config.yaml
model: "image classifier"
dataset: "microscope photos of single blood and bone marrow cells"
train_examples: 194171
image_size: 48
crop_scale_min: 1
horizontal_flip: true
translate: 0.06
color_jitter: 0.2
targets: ["cell type"]
num_classes: 17
arch: "regnet"
norm: "batchnorm"
activation: "prelu"
channel_attention: "se"
drop_path: 0.2
depths: [4, 9, 4]
kernel_size: 3
stem: "deep"
widths: [80, 112, 176]
mixing: "mixup"
label_smoothing: 0.2
loss: "cross_entropy"
init: "torch_default"
residual_init: "none"
optimizer: "soap"
beta2: 0.99
lr: 0.0044
beta1: 0.95
shampoo_beta: 0.99
eps: 1e-08
precondition_frequency: 50
max_precond_dim: 1536
merge_dims: false
one_sided: false
adamw_lr_other_params: 0.0013
ema_decay: 0.999
steps: 6200
batch_size: 512
epochs: 16.3
lr_schedule: "constant"
warmup_steps: 1240
weight_decay: 0.1
adamw_weight_decay_other_params: 0.05
Rows from block 4, named by matrix and row number. Each number is 128 + 24 x the weight over its row's rms, rounded and kept within 0 to 255. All counts start at 0. Numbers have three digits each.
# convs1: 3x3 conv, stride 2 (model.blocks.4.convs.1.weight, 112x112x3x3), inputs 35-39, a 3x3 kernel for each
convs1.0:137123145188147089123131131135119134137148107136145159117121128124092085122129150120133161103117106098126108157136146078130113139104135
convs1.1:124115127124139129121125125123126156152100124159142134117124151104142091097119153153113099123126136122097112135174129148115137142145096
convs1.2:098137172121135181132105136132103087138132117173116140133098147115140136116130119133092076138121124144095153151142154127145146115107106
convs1.3:177138123136147103113143128112066141104096106121141118130114142114116132099127125107156122096146151156106140136161127114146139108160134
convs1.4:147122157141150088085093147114130111113119096132086115072088115143133107166176135122132088126103122080145154084120124136110102099146130
convs1.5:099110134104151112122088154149173147123148142160163131085139123139121117139165209112180128122098157162149160116124121143092135135110114
convs1.6:125103143143123152101100138147119136132049147123137129120133064095132095114139139128128097121140132111139141124161172108157144159076161
convs1.7:124129141186136172129211163140116107123133108125143114138156130146132133114161105083128133121123135155174135106151120107142141161081134
convs1.8:152168133135114103124081161121149131178124162128117133133134130157124162122127128139081150152149127120115121138124130119141085126084152
convs1.9:146134120095140124114132132134126109149124125121118115133106124137106133156114133136163168087128161108123123145153132129138171100142158
convs1.10:128129166134103107140130170088140158136142139121138130110135168140150080141133102107101116100137146084157119085134175112118138166138138
convs1.11:159124125120127148128150127099180100151130127103172138116122106148145110178112175137145149144089131128096114136140157114094164213132171
convs1.12:133102112100155119090145100099156108146120118141142085117102131133115163126085093100093113087114081174126122103147117127130141155064124
convs1.13:121121142094163187137122091123167152131165137128115118081144144130168135141124102101170131114132111167124133108154143129142095116108120
convs1.14:140195145194118162132153149155184169152127143116104091142085095125132086104122119141145154116088104146155141146115142117127152119198136
convs1.15:154149127110142104104096111106131140128146149159127152125123092130084130118121139120166110115153111153139099097137119165121100161107146
convs1.16:109132154140127164156163084123118111122134098109073128118101130136124115154095124138104114147131098104120106140106168127096149129150121
convs1.17:115087106055168162110111121143101140124099126118106109142108122116139150114154148139100127130090131145185133093103139087170123149162154
convs1.18:125124171105110158126128160151112163135100070135105107146112088100121103107064137129097113127148130092107100155144144165122113058139137
convs1.19:134118132160090114106128150110162157108136141109136086128141137090140164108116108134149145138118115112095132130110143115108127156161139
convs1.20:109109108155153118163122116146145135160111125111137116124134155136095175117210166110150121129143139142150097158176169134143142115114100
convs1.21:152153170170134133160146138141103134147121123095136104153115132131167115135147131125136143145156097103122163171137107146110144163159152
convs1.22:126131144142101168103136112129139142107129111136138174105150138136088160136125146142154128155096153107123126123110091112143144137135165
convs1.23:111182090116101153086112126126202127109103188096122142110117095124110090138130149143206183126140147134098102123125138158138134140125125
convs1.24:126093122165161152157117160120081116111138120117139114143136111146117126129091107140165134140149099114108129139147121107056127138150121
convs1.25:175109103163106120125159151125115122122087121115169142102140141142098142126124073096134114105125124110107158134144135117121079150116070
convs1.26:191135121147110134119121145123164145143099107146120128137168142147128125116152118133174122110100177142142148145122107148128111113107114
convs1.27:082149101117138114124135143104123145152142202144163140119135121089134126099117158158081119162146140151104114135141131128129146137111140
convs1.28:163088071168119087186146101120164148135129162117154115122157100140121124136129126090097114106128090133106118134164143135101161166121152
convs1.29:131129120111151164139132152088099140144079126137088138123116072094116118125143149159109109091103154078116134145167121138158127104105097
convs1.30:110145145142133142093126135149161134138151141135158109114097142145129126105118120100150120150152150138141127072125124110123127115110146
convs1.31:175121111159122116128120106094089143120164065125142131120107139127118142148192157137133128144131119144135101130115084155129108116166116
convs1.32:106143106137098172123182114116107106085128122135118140125093099137135152123134142108095128146109133109117150089118106102151129161133119
convs1.33:128132134150168166143171173139124101109166181145100134112094111117080168157162161077095134104086127123150150130126142144124109178105142
convs1.34:124133129111141144145110104138163126055123121117145134123134143089140170083127091110122138124129096130090116134110111137113143129150102
convs1.35:159128150131126162149099071145149138136103138105130096119150145141133119122157134138111143091161144107109166124147139114134139146109129
convs1.36:106098146155111127142150132143130144126133168107086121117120135136142143121138137086126159118102138115151146115141153152105114118116139
convs1.37:120143152129174109089122125107097096149136119092108103106108137126102077135151151161094084099133116110113070094136104075106098113109127
convs1.38:149085135106131140124130107158098145163120144152119116101144116124114131108090142165185172167115134164177089114169105106152081146084177
convs1.39:103153157109118106139135097134158110122173091128127093130135109137146129101094109188142118158112138113104134119103081112146137140137120
convs1.40:128097117167130125101155157126134131160150108139144109111187127110135134094130122134103119101186116169140097125117128154138111106101137
convs1.41:118137159109131138121157096140081140168094139119162132104117126080141104113122105092097110084137103113131109111110156138127134145108136
convs1.42:164100115131140165112195157132109134162158118117097100139151162152117134112098119129146152139115132105136097137133133121128139153108144
convs1.43:179148144135121116134162148113095163128108094144155124154158144149158162150124120138073130104146141137091134146168101121152138140131100
convs1.44:126109133155158142125106128113098145134156120112112133102115111115118127105135137182123113155087120194188119125129125086129129136121120
convs1.45:130160135113151153144108127104121140150091174137144135140134125121119097136097089149123113183122161165182153133138156127099116128119118
convs1.46:104142092091141131141142124090116141130109117118123148148066130077121092123136154150101110133124166105112143135101149117128116168121141
convs1.47:121138142188120125149119108131129127119145138112118114136116130092152151162140137101111131132122080175100146082129148133109113106134121
convs1.48:126129112145078144063126111142137099153156149111144139138110091098077105068097104140141116121109116149112150155119127075156111139126121
convs1.49:149149107101143149154175129158115149156138140108111116072139125141155103109146159089113093106104117145135149099147150166107146120137157
convs1.50:121173148122136157145147133126131090136106132161113109120119153110129089140140107137128133137118136116125136161100089125155092147138104
convs1.51:168082108118134106115072151173173121120134161131118161129140134120100109126099148122137127131074108126112131137144136145133128128098128
convs1.52:165144155142181162101170129116130129102088078162081149142128159119100126103121125095127125088125122111154095139129098124140134122151112
convs1.53:100096091118147142119147168148106119120121100145126146134119084130120117114131141126130123095102174160161118108131132114134109107102147
convs1.54:116140193130139157105120130115113109101134084127120131162132103091166126149137118144095109109168115097125108165142119160121127170170156
convs1.55:105138124156102134127135125121145197123113109158128091087084119128139117158110145158113159120090126132129144136134116136099140124143133
convs1.56:121137139103102120138129116155136092078146110108131134075111126130161111126145132090156136105154130125131147177174112126124126131122104
convs1.57:121120135100147108164125106151084104090138131157123109142143129093124155124125072139130109155126117138137118096124135103114129162152078
convs1.58:189153132155123094101135111110159092131088201159174144118104101126148113142114140072107126149109121154174123121128116129142106100117176
convs1.59:174125121172122110127124150117115170090139125131129141145108117140110157097122104116126122107101115124140108076098159108133123123149133
convs1.60:136081149150118052099138125093107124101148077164137133100149125157123110125117184144110149122117139104116119130152137122082168134187154
convs1.61:138199151125138125131126139115140118124068171116092133131130094098130165122134133138127129174099123169155165164129110094146115130107095
convs1.62:162125106160134124125133116103097151120161133172126114119113102135139146107087105111121107177130094107098127166127133157082130145108138
convs1.63:143131146124120174147149142155103106141121118135166108149122163111102143104127164128121146147112088139119114142127087122123097138129140
convs1.64:126130117136116127160127149169132150145109149138097158168123136122105104153122097125131132139123112109088126157136137148111114153166128
convs1.65:145119159116087127128122134134096118139145095111135129135081118162129137177145146105124155085129114094134113134134163116098142129124128
convs1.66:124130122147133149127121143073125138129106122124140122116142158169109135135147163158105167145117131104116159122128115092184126099088105
convs1.67:090117105141121100199158175135144124119149124147157134133108116101081109145121110165117145128183146098109152132193178152150160108099111
convs1.68:182140136215151166145098127127132097140105112099124137132133082165146129156156162162118132147136112099143113151138150105123137136115137
convs1.69:110143138166096144189116093147118150143139093143125112142123133156109149124154102118131114125130128141127118116142141127133133145156080
convs1.70:149086129135139156129130133143131124117126139110120086144127144128135125142161136175142121134148096135092106120112133117089178164230194
convs1.71:126111161135140128099112140122147132119112133126083117096102108180118134160162122142134182171137135090096136126059113127089114111133165
convs1.72:099119131098128121111136137130104148162148142142114112104131090101118141190129122115087095155127146129142151173166159113089118127113126
convs1.73:139134149099133084139108109156096143116126121159146101115130112123158158125141154171079165096106183131153100139103141130102102163117125
convs1.74:169117149120124185141142128115137197114117164100133155146162120120138128162096147132069094092128153097157121139110117113148090142135114
convs1.75:128191171109130164118130149106119147138112143120125149116144105143141113136116087122136119135137124148165126137120138155112104157134137
convs1.76:129135161118109112214184117180118065164137093136175128122133170126108150107142104158098111135124107098125134108130166142130146114134157
convs1.77:132135135125142129122137132145124121143157138103127098133108136108114140085131137104126137117070114148150144150109056162139123166144127
convs1.78:105120141126096115094082131115099119141149162141134124137129139122124130124113062145128158127123133119113149091118131126149146154136121
convs1.79:092128101113117121090123106119118155117083160155086122171138116123135104114129119133138123110120127126135133106125139101114152110178172
convs1.80:104167117129124114158150131139154187139072184139143142138118132105154117114137135149133121200121097147131103092144144148106140124117143
convs1.81:131107129136173121095111132145146095106152120167130098117156147140098167142095166134147133127141138159136149097120119132102136143163138
convs1.82:122134108133075138107153113138163158158132097150132114084153109130119101122097108116164093149118119136114129116130138165075139096166130
convs1.83:142102132114149149101105127123144112133119111121137142102104125155119149054123189111143139141109114096146117084160103105135089129122100
convs1.84:128113142101160124143136099127103122080114156105152119118125123125162111108146137118128145082133149106123100125161174112081107148080107
convs1.85:095191161154105117164157183128115133164135166120148114117142134155178113108113127109140130121125132153113140169137121135113137165158112
convs1.86:153112146137135119160158143137088160112097160129126130117177133164088156131164172117113116133135116115123139122168123130116124134165165
convs1.87:107133148133126131139151125122127163128137120116072111172111091134145096114134128129131118113110170118118148127111112160111090111102102
convs1.88:120119106127116166116187089116101103124108112155172175138155155157093150103094139135097110150099129157131180153099141093117107127126131
convs1.89:139099122145125105117124129144110139129122077119101093134155129165154166108182150107154188147120190131136149099129137137137129138109118
convs1.90:145146127142142152128143174133144126094122120134145120159124153110166099091136108119143134161096125141158133093117111116132101122153090
convs1.91:136156118113153154137142110102102178147160121152147127135131088120110173121106151122121106173137087115140133142140140120111131136164157
convs1.92:137115085130126081078116134123190136110119180150063078128105136140153076094122142141152150115112098125120146131126113127114132138095141
convs1.93:129127135141131106126102132093150167128109113084077121107128112117128117155107104111141154118151147128127127166112078133132096135114144
convs1.94:130131199123124127105135107120077113135097142156137094141150154143123169117113126146105125087122170150138126101128083130112106137145107
convs1.95:104124106119114162150168107116120121145131129146100100120142113122134154145151131140152127127133135182148119130129158110139158136149115
convs1.96:114174078112173138131142153130138180117142142139067088134145172151138111123136168128126147131097107155127130108114121122145118143167127
convs1.97:133177138096171112148144146131177161107121140171131146113114099138136128093169133110097185145098109174162111095108139141120157151117107
convs1.98:143149123176117124128138133126134139102096162133107097127168142116144105140126104128097092133145112134115123111120164167128129155118080
convs1.99:171100139157099125168111130119110173148164102118135112097115160116140118102153114093133107139116123132104169127139114146177109119119146
convs1.100:115139123141151126158138151091126160125130120132114087120149114112135127105136124152159127126116105117096129106164152159135087132128142
convs1.101:110117150092151134136102112100163108124108127125142162150096123130090130116112128151078131118147152142092168125155075149153107129091131
convs1.102:110105140148130106114110104170102157174160115109171101102136150149138159173182132196180171182130113119115116143113097126151112102125127
convs1.103:117102071111120153152140100119065128131160096130129150104146130108144126095098084112159140129138109107133073132150093156108086140127076
convs1.104:109105134091100132088115094129148102107126152124162136127065114128110138148162133132116086165116130135122094110099100122124115131115120
convs1.105:129107128151095167106120152122131109135164165132102098121163126099117100113139163124116201128101156130112102119138103145108118120121097
convs1.106:137130130110118086125119164130102162116166160089174140131087143133139128135121156133088116125161134114124070136095158124156107102138178
convs1.107:139157145104188129099094148122154089168147111148177112090090120115134144095140113121152126148104100086148144157139144114087137164164144
convs1.108:134160128112123144170137149128118112141075111116151138108140149092102096158045082152131106147100058133154141112147122149129153097127180
convs1.109:129158151181138169155154163142116113109142171123127114122092126143131123114104119159141102120119106112151125140131196113094150159133170
convs1.110:094146132111147171138109125132171104115168126154157142086081106120154111097107132106146098096116136147124134111132167099132142127101125
convs1.111:066125160134193138145133141125111155140152083136162119089094109108146094136137126108119124100116153173134119131119136137121136148151094