A small image classifier, trained from scratch.
Model: 2.91M parameters, arch regnet, norm batchnorm, activation prelu, widths [80, 112, 176].
Rows from block 14 of a small image classifier, named by matrix and row number. Rows with one number belong to one channel. Each number is 128 + 32 x the weight over its row's rms, rounded and kept within 0 to 255. All counts start at 0. Numbers have three digits each. After the name is the row's rms in percent of the matrix's.
Before each channel's rows are labels from the 100 images, of 14848, where the channel reaches its highest value: "top examples" is what is common among them. Only what is clearly more common there than usual is listed. The data: microscope photos of single blood and bone marrow cells.
# convs1: 3x3 conv (model.blocks.14.convs.1.weight, 176x176x3x3, each kernel summed), inputs 88-175
# convs2: expand pointwise conv (model.blocks.14.convs.2.weight, 176x176x1x1, transposed), outputs 88-175

top examples: cell type: basophil; smear: peripheral blood; cell type: eosinophil
convs1.163 092:160097118137119095105147130156118132116126165143192104214132144042128156155145128112151118140128070126086110105133116132157137217141097093093123127116105189141162098127096095101148122140082224124162150106126193162108095115108129143144111099141092121094077136132090
convs2.163 087:155130082054106170148168145127188139159092170103078108175164139114140069150080195153093107098106113140129145095164182138155123115130115181095091144172157074106150121115130144138162059127163148097143122098143107097108147090165138142098146146166149144106086158134147

top examples: cell type: monocyte
convs1.87 110:152133148098090104205101110152164201123162099106167181139069183103090138082164157107076114099123156124119146140109159125129170158111125145118107135177143071137097114115108141157139153154106121134142117147124141141116086160100076095108117101110160100059075137191162
convs2.87 107:140155169106123135132147101140116133138135109124104113122135130127169119145113122103104155157121104154006110095128157160108097149108180153203136126158134100160187112193141122119164133161107176137119133145144072116163085186149184113058129110085173168132178185142211

top examples: cell type: eosinophil; smear: peripheral blood
convs1.169 092:082118125134107106071116101119105142087146161111114147162179152125141202107109131085126106132095177104131188128160120157143087192136113104116126103083097141062154142148127175100128121148108117133119171117126128068116093137097134115147085056134108098120144113180099
convs2.169 093:140097168091096134053110134156128199107103128134129132132067096120141153105118182134104100139187176088102112135099108119110156131137131102124120147128125161160132147148124081141073062143174155155113100136097090122102160140088108115116170099126176169129111095108216

top examples: smear: peripheral blood; cell type: segmented neutrophil
convs1.154 086:094116120118135169169083082143128157191129126135157172039125077152110073132142110169132160185099071144185107173086171130147095187179131083142115119031137165140155115149147126147084118096156174135110115150126181117090066155125188118161101123117142111138115116092119
convs2.154 098:167107153080177136191214141149118111141066143139118147160158137144149061156130167154129085109132136145121155200098126083155149150111111153050117091109111143125143137099128159137084166085128124127164127109122098144115174087162126117131144065141163123086110157186121

top examples: cell type: lymphocyte; smear: peripheral blood
convs1.8 081:171179090171144165088178128122161140107191104105063064086138059146093115096115145065151141138116083167125115101078098143138072171138054089135208189111175123074117167106067137105117133097142127123137185196095179166142116106149123109121130157089124171135072157123143
convs2.8 083:181136052180129139128108196141152167107136081138041098082123160084140092147112107179166097116144088127143120140132099171162093177098158078176096101097142157226095150100109049096087103099137144135139147129072133117143160082141083139056116164070109146073168076083112

top examples: cell type: erythroblast; smear: peripheral blood
convs1.96 088:188097159094056127135131123119136136083143129113108153134150148085109096137143093150131120187096098055150138139143115128134000162133140039089127130123158143099142133125134156134167141136105065136136116087144120178207121098187095082147153134146074122102098121129171
convs2.96 094:129131160127094143165108153139153124138096140125188168116076113185096134177136148127106145168106106115160161169103104131127069122138078118062099121123077110097211137104129096139099130125137184125184147160174130118141093130135089177166191086148170129141108045099073

top examples: cell type: erythroblast
convs1.34 129:131095133129181169136169139111132118090101119102121078145073120137125154061113156168153148121101129121128136076119094081133209115108140131088137107203101112155131166148063124130092154141100114093116134095150110124110192161131081120069120150127148219187119139164121
convs2.34 111:155168093123102216051097156082127122126079176071088098112144156080122092161147065062106139193114110107097118075116156134093068108148137137134139169116106165149148110162154151089137104120154125120123092108140090124128098160108139209085148113071158074116139146155114

top examples: smear: peripheral blood; cell type: monocyte
convs1.72 130:146139151096046010110114161116118110152104097126069153207104108158131106125133167138114111145118099136127126106119134107127135170106138120116107112127056077135205180133110118142154112117146116173111126122092148100096128097097126100154129106063109084134144194116130
convs2.72 108:218067139106080146086214113081079110201173124122149149154160120099158130146139108152144121117125177130122099172123119094134071099162112182137122106124111110113151123148143126142123075111106160120123127181057072117130166157097147123141106122143075096144151172138102

top examples: cell type: eosinophil; smear: peripheral blood; cell type: myeloblast
convs1.90 091:124132091166185139141078159104058143113177094168093126177131147134129147138157135125117121090147105132127159091070098157099139092166115128142211116096170113145112093137098103134085110107099112069140146133131117128111056120077086168174073095126145145056151169055090
convs2.90 100:142135165148137095163180090129105133127047144108144087127118115156086160092103146166145109114126168149181120162144186128136133134147163116084116105133188139153165166099137101183069133090124138183132138110064116118062119151093102155133085115157104135085143091113099

top examples: cell type: eosinophil; smear: peripheral blood
convs1.45 088:097123103122105111132165140112075075111131132176069132151111167121110159142103116141121098189132161155133055144128138124105089153154119104131225066103154109164096178134108133072135124106120057108145156190124129147109160143127159161133143122114120151124157145094138
convs2.45 094:112201145124074152154115157145089124053138145138108181168082108164067057039119158100158094098124116128115090156136048185132132096117128108212118136141137163080106122145083188186093151149177149176108107135084119132137160121102142150124189102157118125078106098142111

top examples: cell type: lymphocyte; smear: peripheral blood
convs1.155 083:163142152134097148114098115151144151153158172122107132140127123151128108145162160101117128147107184090113166099083158156107130149119156190059164142092119107114109095049172096177215137113134127192183129141104150164155129110150148183145100132114124104079086124077130
convs2.155 115:121124131126114135050103127137095158071128106136098144143090083110125111101162069158136081121101102117066142111178174093145127056195097144201183143114123135085107160155109121146127222139136125073181193109096062161131122105117104095115093121118120163113118062155094

top examples: cell type: eosinophil
convs1.60 113:107112137111118118113084091158154108116110114138191096202158101129126164144076119129076126187105107082137161110077121121137096171077090120132147143072108132086145167116196107111153069118174120125123076125117135151116113067157112158082074154159088117101162186130147
convs2.60 102:187134147097107127129108084214166109127148113068136112118119109137230086073149079136163154094132128141150114073142163098196212158168156152152088111104106073129125120107119137148128203097102123102090147140138088131093174116104113128055131102152170097153119129082101

top examples: cell type: monocyte
convs1.102 095:184149100112183114174101163132177177078105128103114147142048141152103170189080186139108104121102146149143184142079149115111103103158121097146166140133117162128148154099158138076081122098164097132136141086130086145098103139180063121107163102169080124093094171100150
convs2.102 095:148085124144071133141134117145114095147117190157112136125165114111148156210110094166063190150157201144126145065140133143104115125149098160146102099139084143111140032135170131109221096118105176127096191090167107127152162101151105155128131149070161153136175157132133

top examples: cell type: segmented neutrophil
convs1.6 103:140131201145154121110111086160068171092115088086164139094117121126116087127149185146069153089135081094216113147104162105129157164105200063108154132084107119125137092175130139117146158135143120139091153117120130176121119170115089159151130109109056084161133103125170
convs2.6 096:129158157101051119204081130117114131170167129141122140136127150167158115115112114043125190169161143174162112100145147103150113182128111119131167164154125125138160127053123167131092120174100090125078120137112127148114149093109057109137078010138083104159113140149159

top examples: cell type: basophil; smear: peripheral blood
convs1.161 087:125125086125054121102113129127038165080163095139103111172129117084127096064094111127115154162065136105096106090113154120126084151122109162122139151096101102133101088118125109193135107103127182123122128097152184115068110106147067087120091163130080082130146217091148
convs2.161 092:135091080127144141161198079198121093160107176130164142165121129154147122125179157097099136095144135138145113129100144133132086098138111147090128132113102137125130109105141079130162135084120112098142168096106076121099138125108136135167097129136084142137147118119101

top examples: cell type: erythroblast
convs1.44 100:112119042111177108086149134108179138080104174079136146148135170085105113114119109114154112091104090160143162105146089157130104093144153135167161130138145104068176103169145114070122112060044112139140157169119105110120162124132162152193081134099155196096153139156097
convs2.44 089:028124098110155147132170132153147145113067137129089094131163107126123118116125136126167136123144115106168128169128065093060115094151124122134162154146135135122119134099072110130109102177107073102100123128103176129141110115091187176126141079111038154141071132130138

top examples: smear: peripheral blood; cell type: eosinophil
convs1.136 097:067162133139076068074174111111097101158133146123121073128123086217110137101107118106113168144136068148131095154151135126150126105114116123090152103112096086065138116107113115121205141099099129160115112133081115114133152134091080137146116170130108047088081163095077
convs2.136 110:152127161080048121155113106139148159120155122104058112133088126134126121116098098167082177115136189123043156088174111101117132125085129151148131167110096086159109170100153107144145138107141178159135170088130121127069147133087158139045117084125144122165175158128178

top examples: cell type: monocyte; smear: peripheral blood
convs1.49 101:122081161163106077059117065161127100131121158116111062105156090160164189149162102090174072140170119153122131163152152167163110140091140144145065128099107089132194110179166074123104118146087134139114140162179151132197159115116109149165119171130120061137147162169117
convs2.49 092:156126103108144079203190125147122058084184160099133108123107142098137153103096083108131116111152138128096070091126166084118122100126097123113178096150091070092078172159190100156136114034111133132110118099086085124073097178131092083118124112148129120157088112109100

top examples: cell type: monocyte; smear: peripheral blood
convs1.24 113:144112157134081063091098146068130090209123114079148134118167146132159215123143079077096034133134161150153109136168120123135115070145089162113140114110116069109100088138125123181140191112093120139116080096140116143108154094133158198163110121075085123173204154124169
convs2.24 104:125144146151170075098158080105138154149163127113092105155124117083098160086086124145142131081157136114135118104068080148135172129079094142143164162112155101117112152125146141113185109167056126138136095140072120116091086186154105060127180156119094152086112138078185

top examples: cell type: eosinophil
convs1.140 108:127146113134155148138106102178197117149129115143255145131151101138112099146133155164101151126114108078122167115108124121154142161128140143105103149113095026139062097187200119110152079109126140129105107166128071121098098073093089092128135167163095123119125159146088
convs2.140 106:186147161149181072111129110208151161152142048103117104095114125083212146070117114120163118097141151128081174111141110102157161127059117113081080101108106150114077103162114112106109125118184101042128101112150116077166142120121166083144184148124182106072101098137145

top examples: cell type: monocyte
convs1.117 108:102167130153199136123125172093119173114149103161160198125104153114140134126115182194127156144166124155137148070094126139149105162064061078159167105186139098138144165153178065046197110117162177113186107106100132171117107092126074105095155136134149140120107103131078
convs2.117 097:127088051121124072086187147131129147173098097163104118112113104095120135099124158110163159103138105110128104078121117117107187158185153122133123111128160142172128085123188120129135166136111103179129149117132146085085133096147122153101093064154131091154119180143158

top examples: cell type: monocyte; smear: peripheral blood
convs1.7 097:146132141150153132070088148084137118133155096138128203126136091116112097157051063156134156098097063144128099084150182113149106195156163113101102087155132069121129133112127093164126156149132132150128079138075114160125121122163158117130148134149147095093132176130152
convs2.7 083:110169145078116130135153126162138133101130157111112108109094151128088107127106119060113146044126197108110111153126091087130078147126122142109104117177097090057114134094139111092131106144099103131122100147076150151097113055144167124067141112067103126203130120209136

top examples: smear: peripheral blood; cell type: lymphocyte
convs1.168 090:105183116085098096093067162164108120140184140115109076135101166139147070141092136094110094123094091109147080131081121176120185134164085096123121149140130139152082136133112113147105106070133160073126126171186141099125091120079151131128155140179099118160079105097126
convs2.168 090:134108162165110126159171098101126093116137157066104227120061130162212108093109123149081152158122118099102208124144179111137139156142121149128102090118119110109148130068165126137115081180127151099112181096139082126098114089092072103163108104174123111117127143116080

top examples: cell type: erythroblast; smear: peripheral blood
convs1.122 106:104122134100163116105187103093137137116105131120109145130110131125152149113163089105156074148104116124092115085138124102120155148154129130095195087168168127169138148078121117139057120063144161119116110108148138082115147096134056194031031212143165175139136118165110
convs2.122 096:103171123090101150111120122079143147120131136116063158139089129130093100096160129111097132115106134107112089106143104085113101095130071154038082153133116116154113123148107191144074082141183068105120126119121149118132109111108086133154124110113078110185150133123132

top examples: cell type: basophil; smear: peripheral blood
convs1.151 105:156121109083180118089143098130080108092147113137152126150055068147085115125121111120156098091054164098140193130108136150140061188137112107137121100151112169090088086066131108107101183111133200106157154105171101166096175121068164105113145085134114179066116142144098
convs2.151 090:108111155115069216064128153188153074143094084103140159123131108115123076106073126171110067118112117092128119110120119037129119143101084121155125115109057112084158133134070122130114120140164116057110136121074136113146118129156071140125139154160103155143108138133079

top examples: cell type: segmented neutrophil; smear: peripheral blood
convs1.32 080:153141111123139159122105096130181204150129129155186128031130134167109086100091093185089099141116140134071126088110094076161101057116054088131130129159124127127096111102141128177116087192142085155179131154140109110095121059146069089114126153114090142128118139163143
convs2.32 084:102136104087107173164136156149149094128115159114125119128199113132124176148150172132096183138219128163115151111154124161089176103120120141119145133124095174090169081067108070103147113153151185123113088139159112192171139116138132154122100183182086134145127135120091

top examples: cell type: eosinophil; smear: peripheral blood
convs1.164 085:097065185138103108147117127190083155189150060057171148130151156146105167095144124089126066108129150130150134155132160096138079172082130099106089172155157112143059088103187147060175134089104144138099153059112113155092095125139087097140112126162108081104117124163201
convs2.164 087:177104145093084162107202096167076164087166126113115087160129138159089110217128157139138150110068062115135142136165112114161123132073129143120144136184203106112164112138126107118107112154172137217142130129162158168154118139170178171182153136113084143117109063151139

top examples: cell type: basophil; smear: peripheral blood
convs1.48 120:107122164136139098133095122145065145142149116139080059172105112106120125137143132079112129151110117161108075084056101183131143255134122078171082162156141164156154104140083123102173083099091148121205126128149169085076145128143159080131068099153094105128126144149094
convs2.48 132:184122150145118215116168138185183140109141163095119117097136125119142096121215151105095072110191126123108103170082152108117132139138154112093162105093111139147122092159183189149150051112062122103117125175131089120095156140102138134095071117139087128133159127138098

top examples: smear: peripheral blood; cell type: erythroblast
convs1.173 104:120106073170083083094116129103143127107116123046165112182099139137144120142144130141134169164168132172145088102116194189113136115140131104056170142127133089105079098132178106120107148034160160123147128092088089125122133154129145151091054134121143055091143082138125
convs2.173 098:083149142121167080163149195115141138115046155151117085142136168131160119172094111185125054106154179126128024178124164132155126128157110127138130202162128053074181183138147101084108100133107117196137129134133090118116141116152115113148072107097106121120141149145113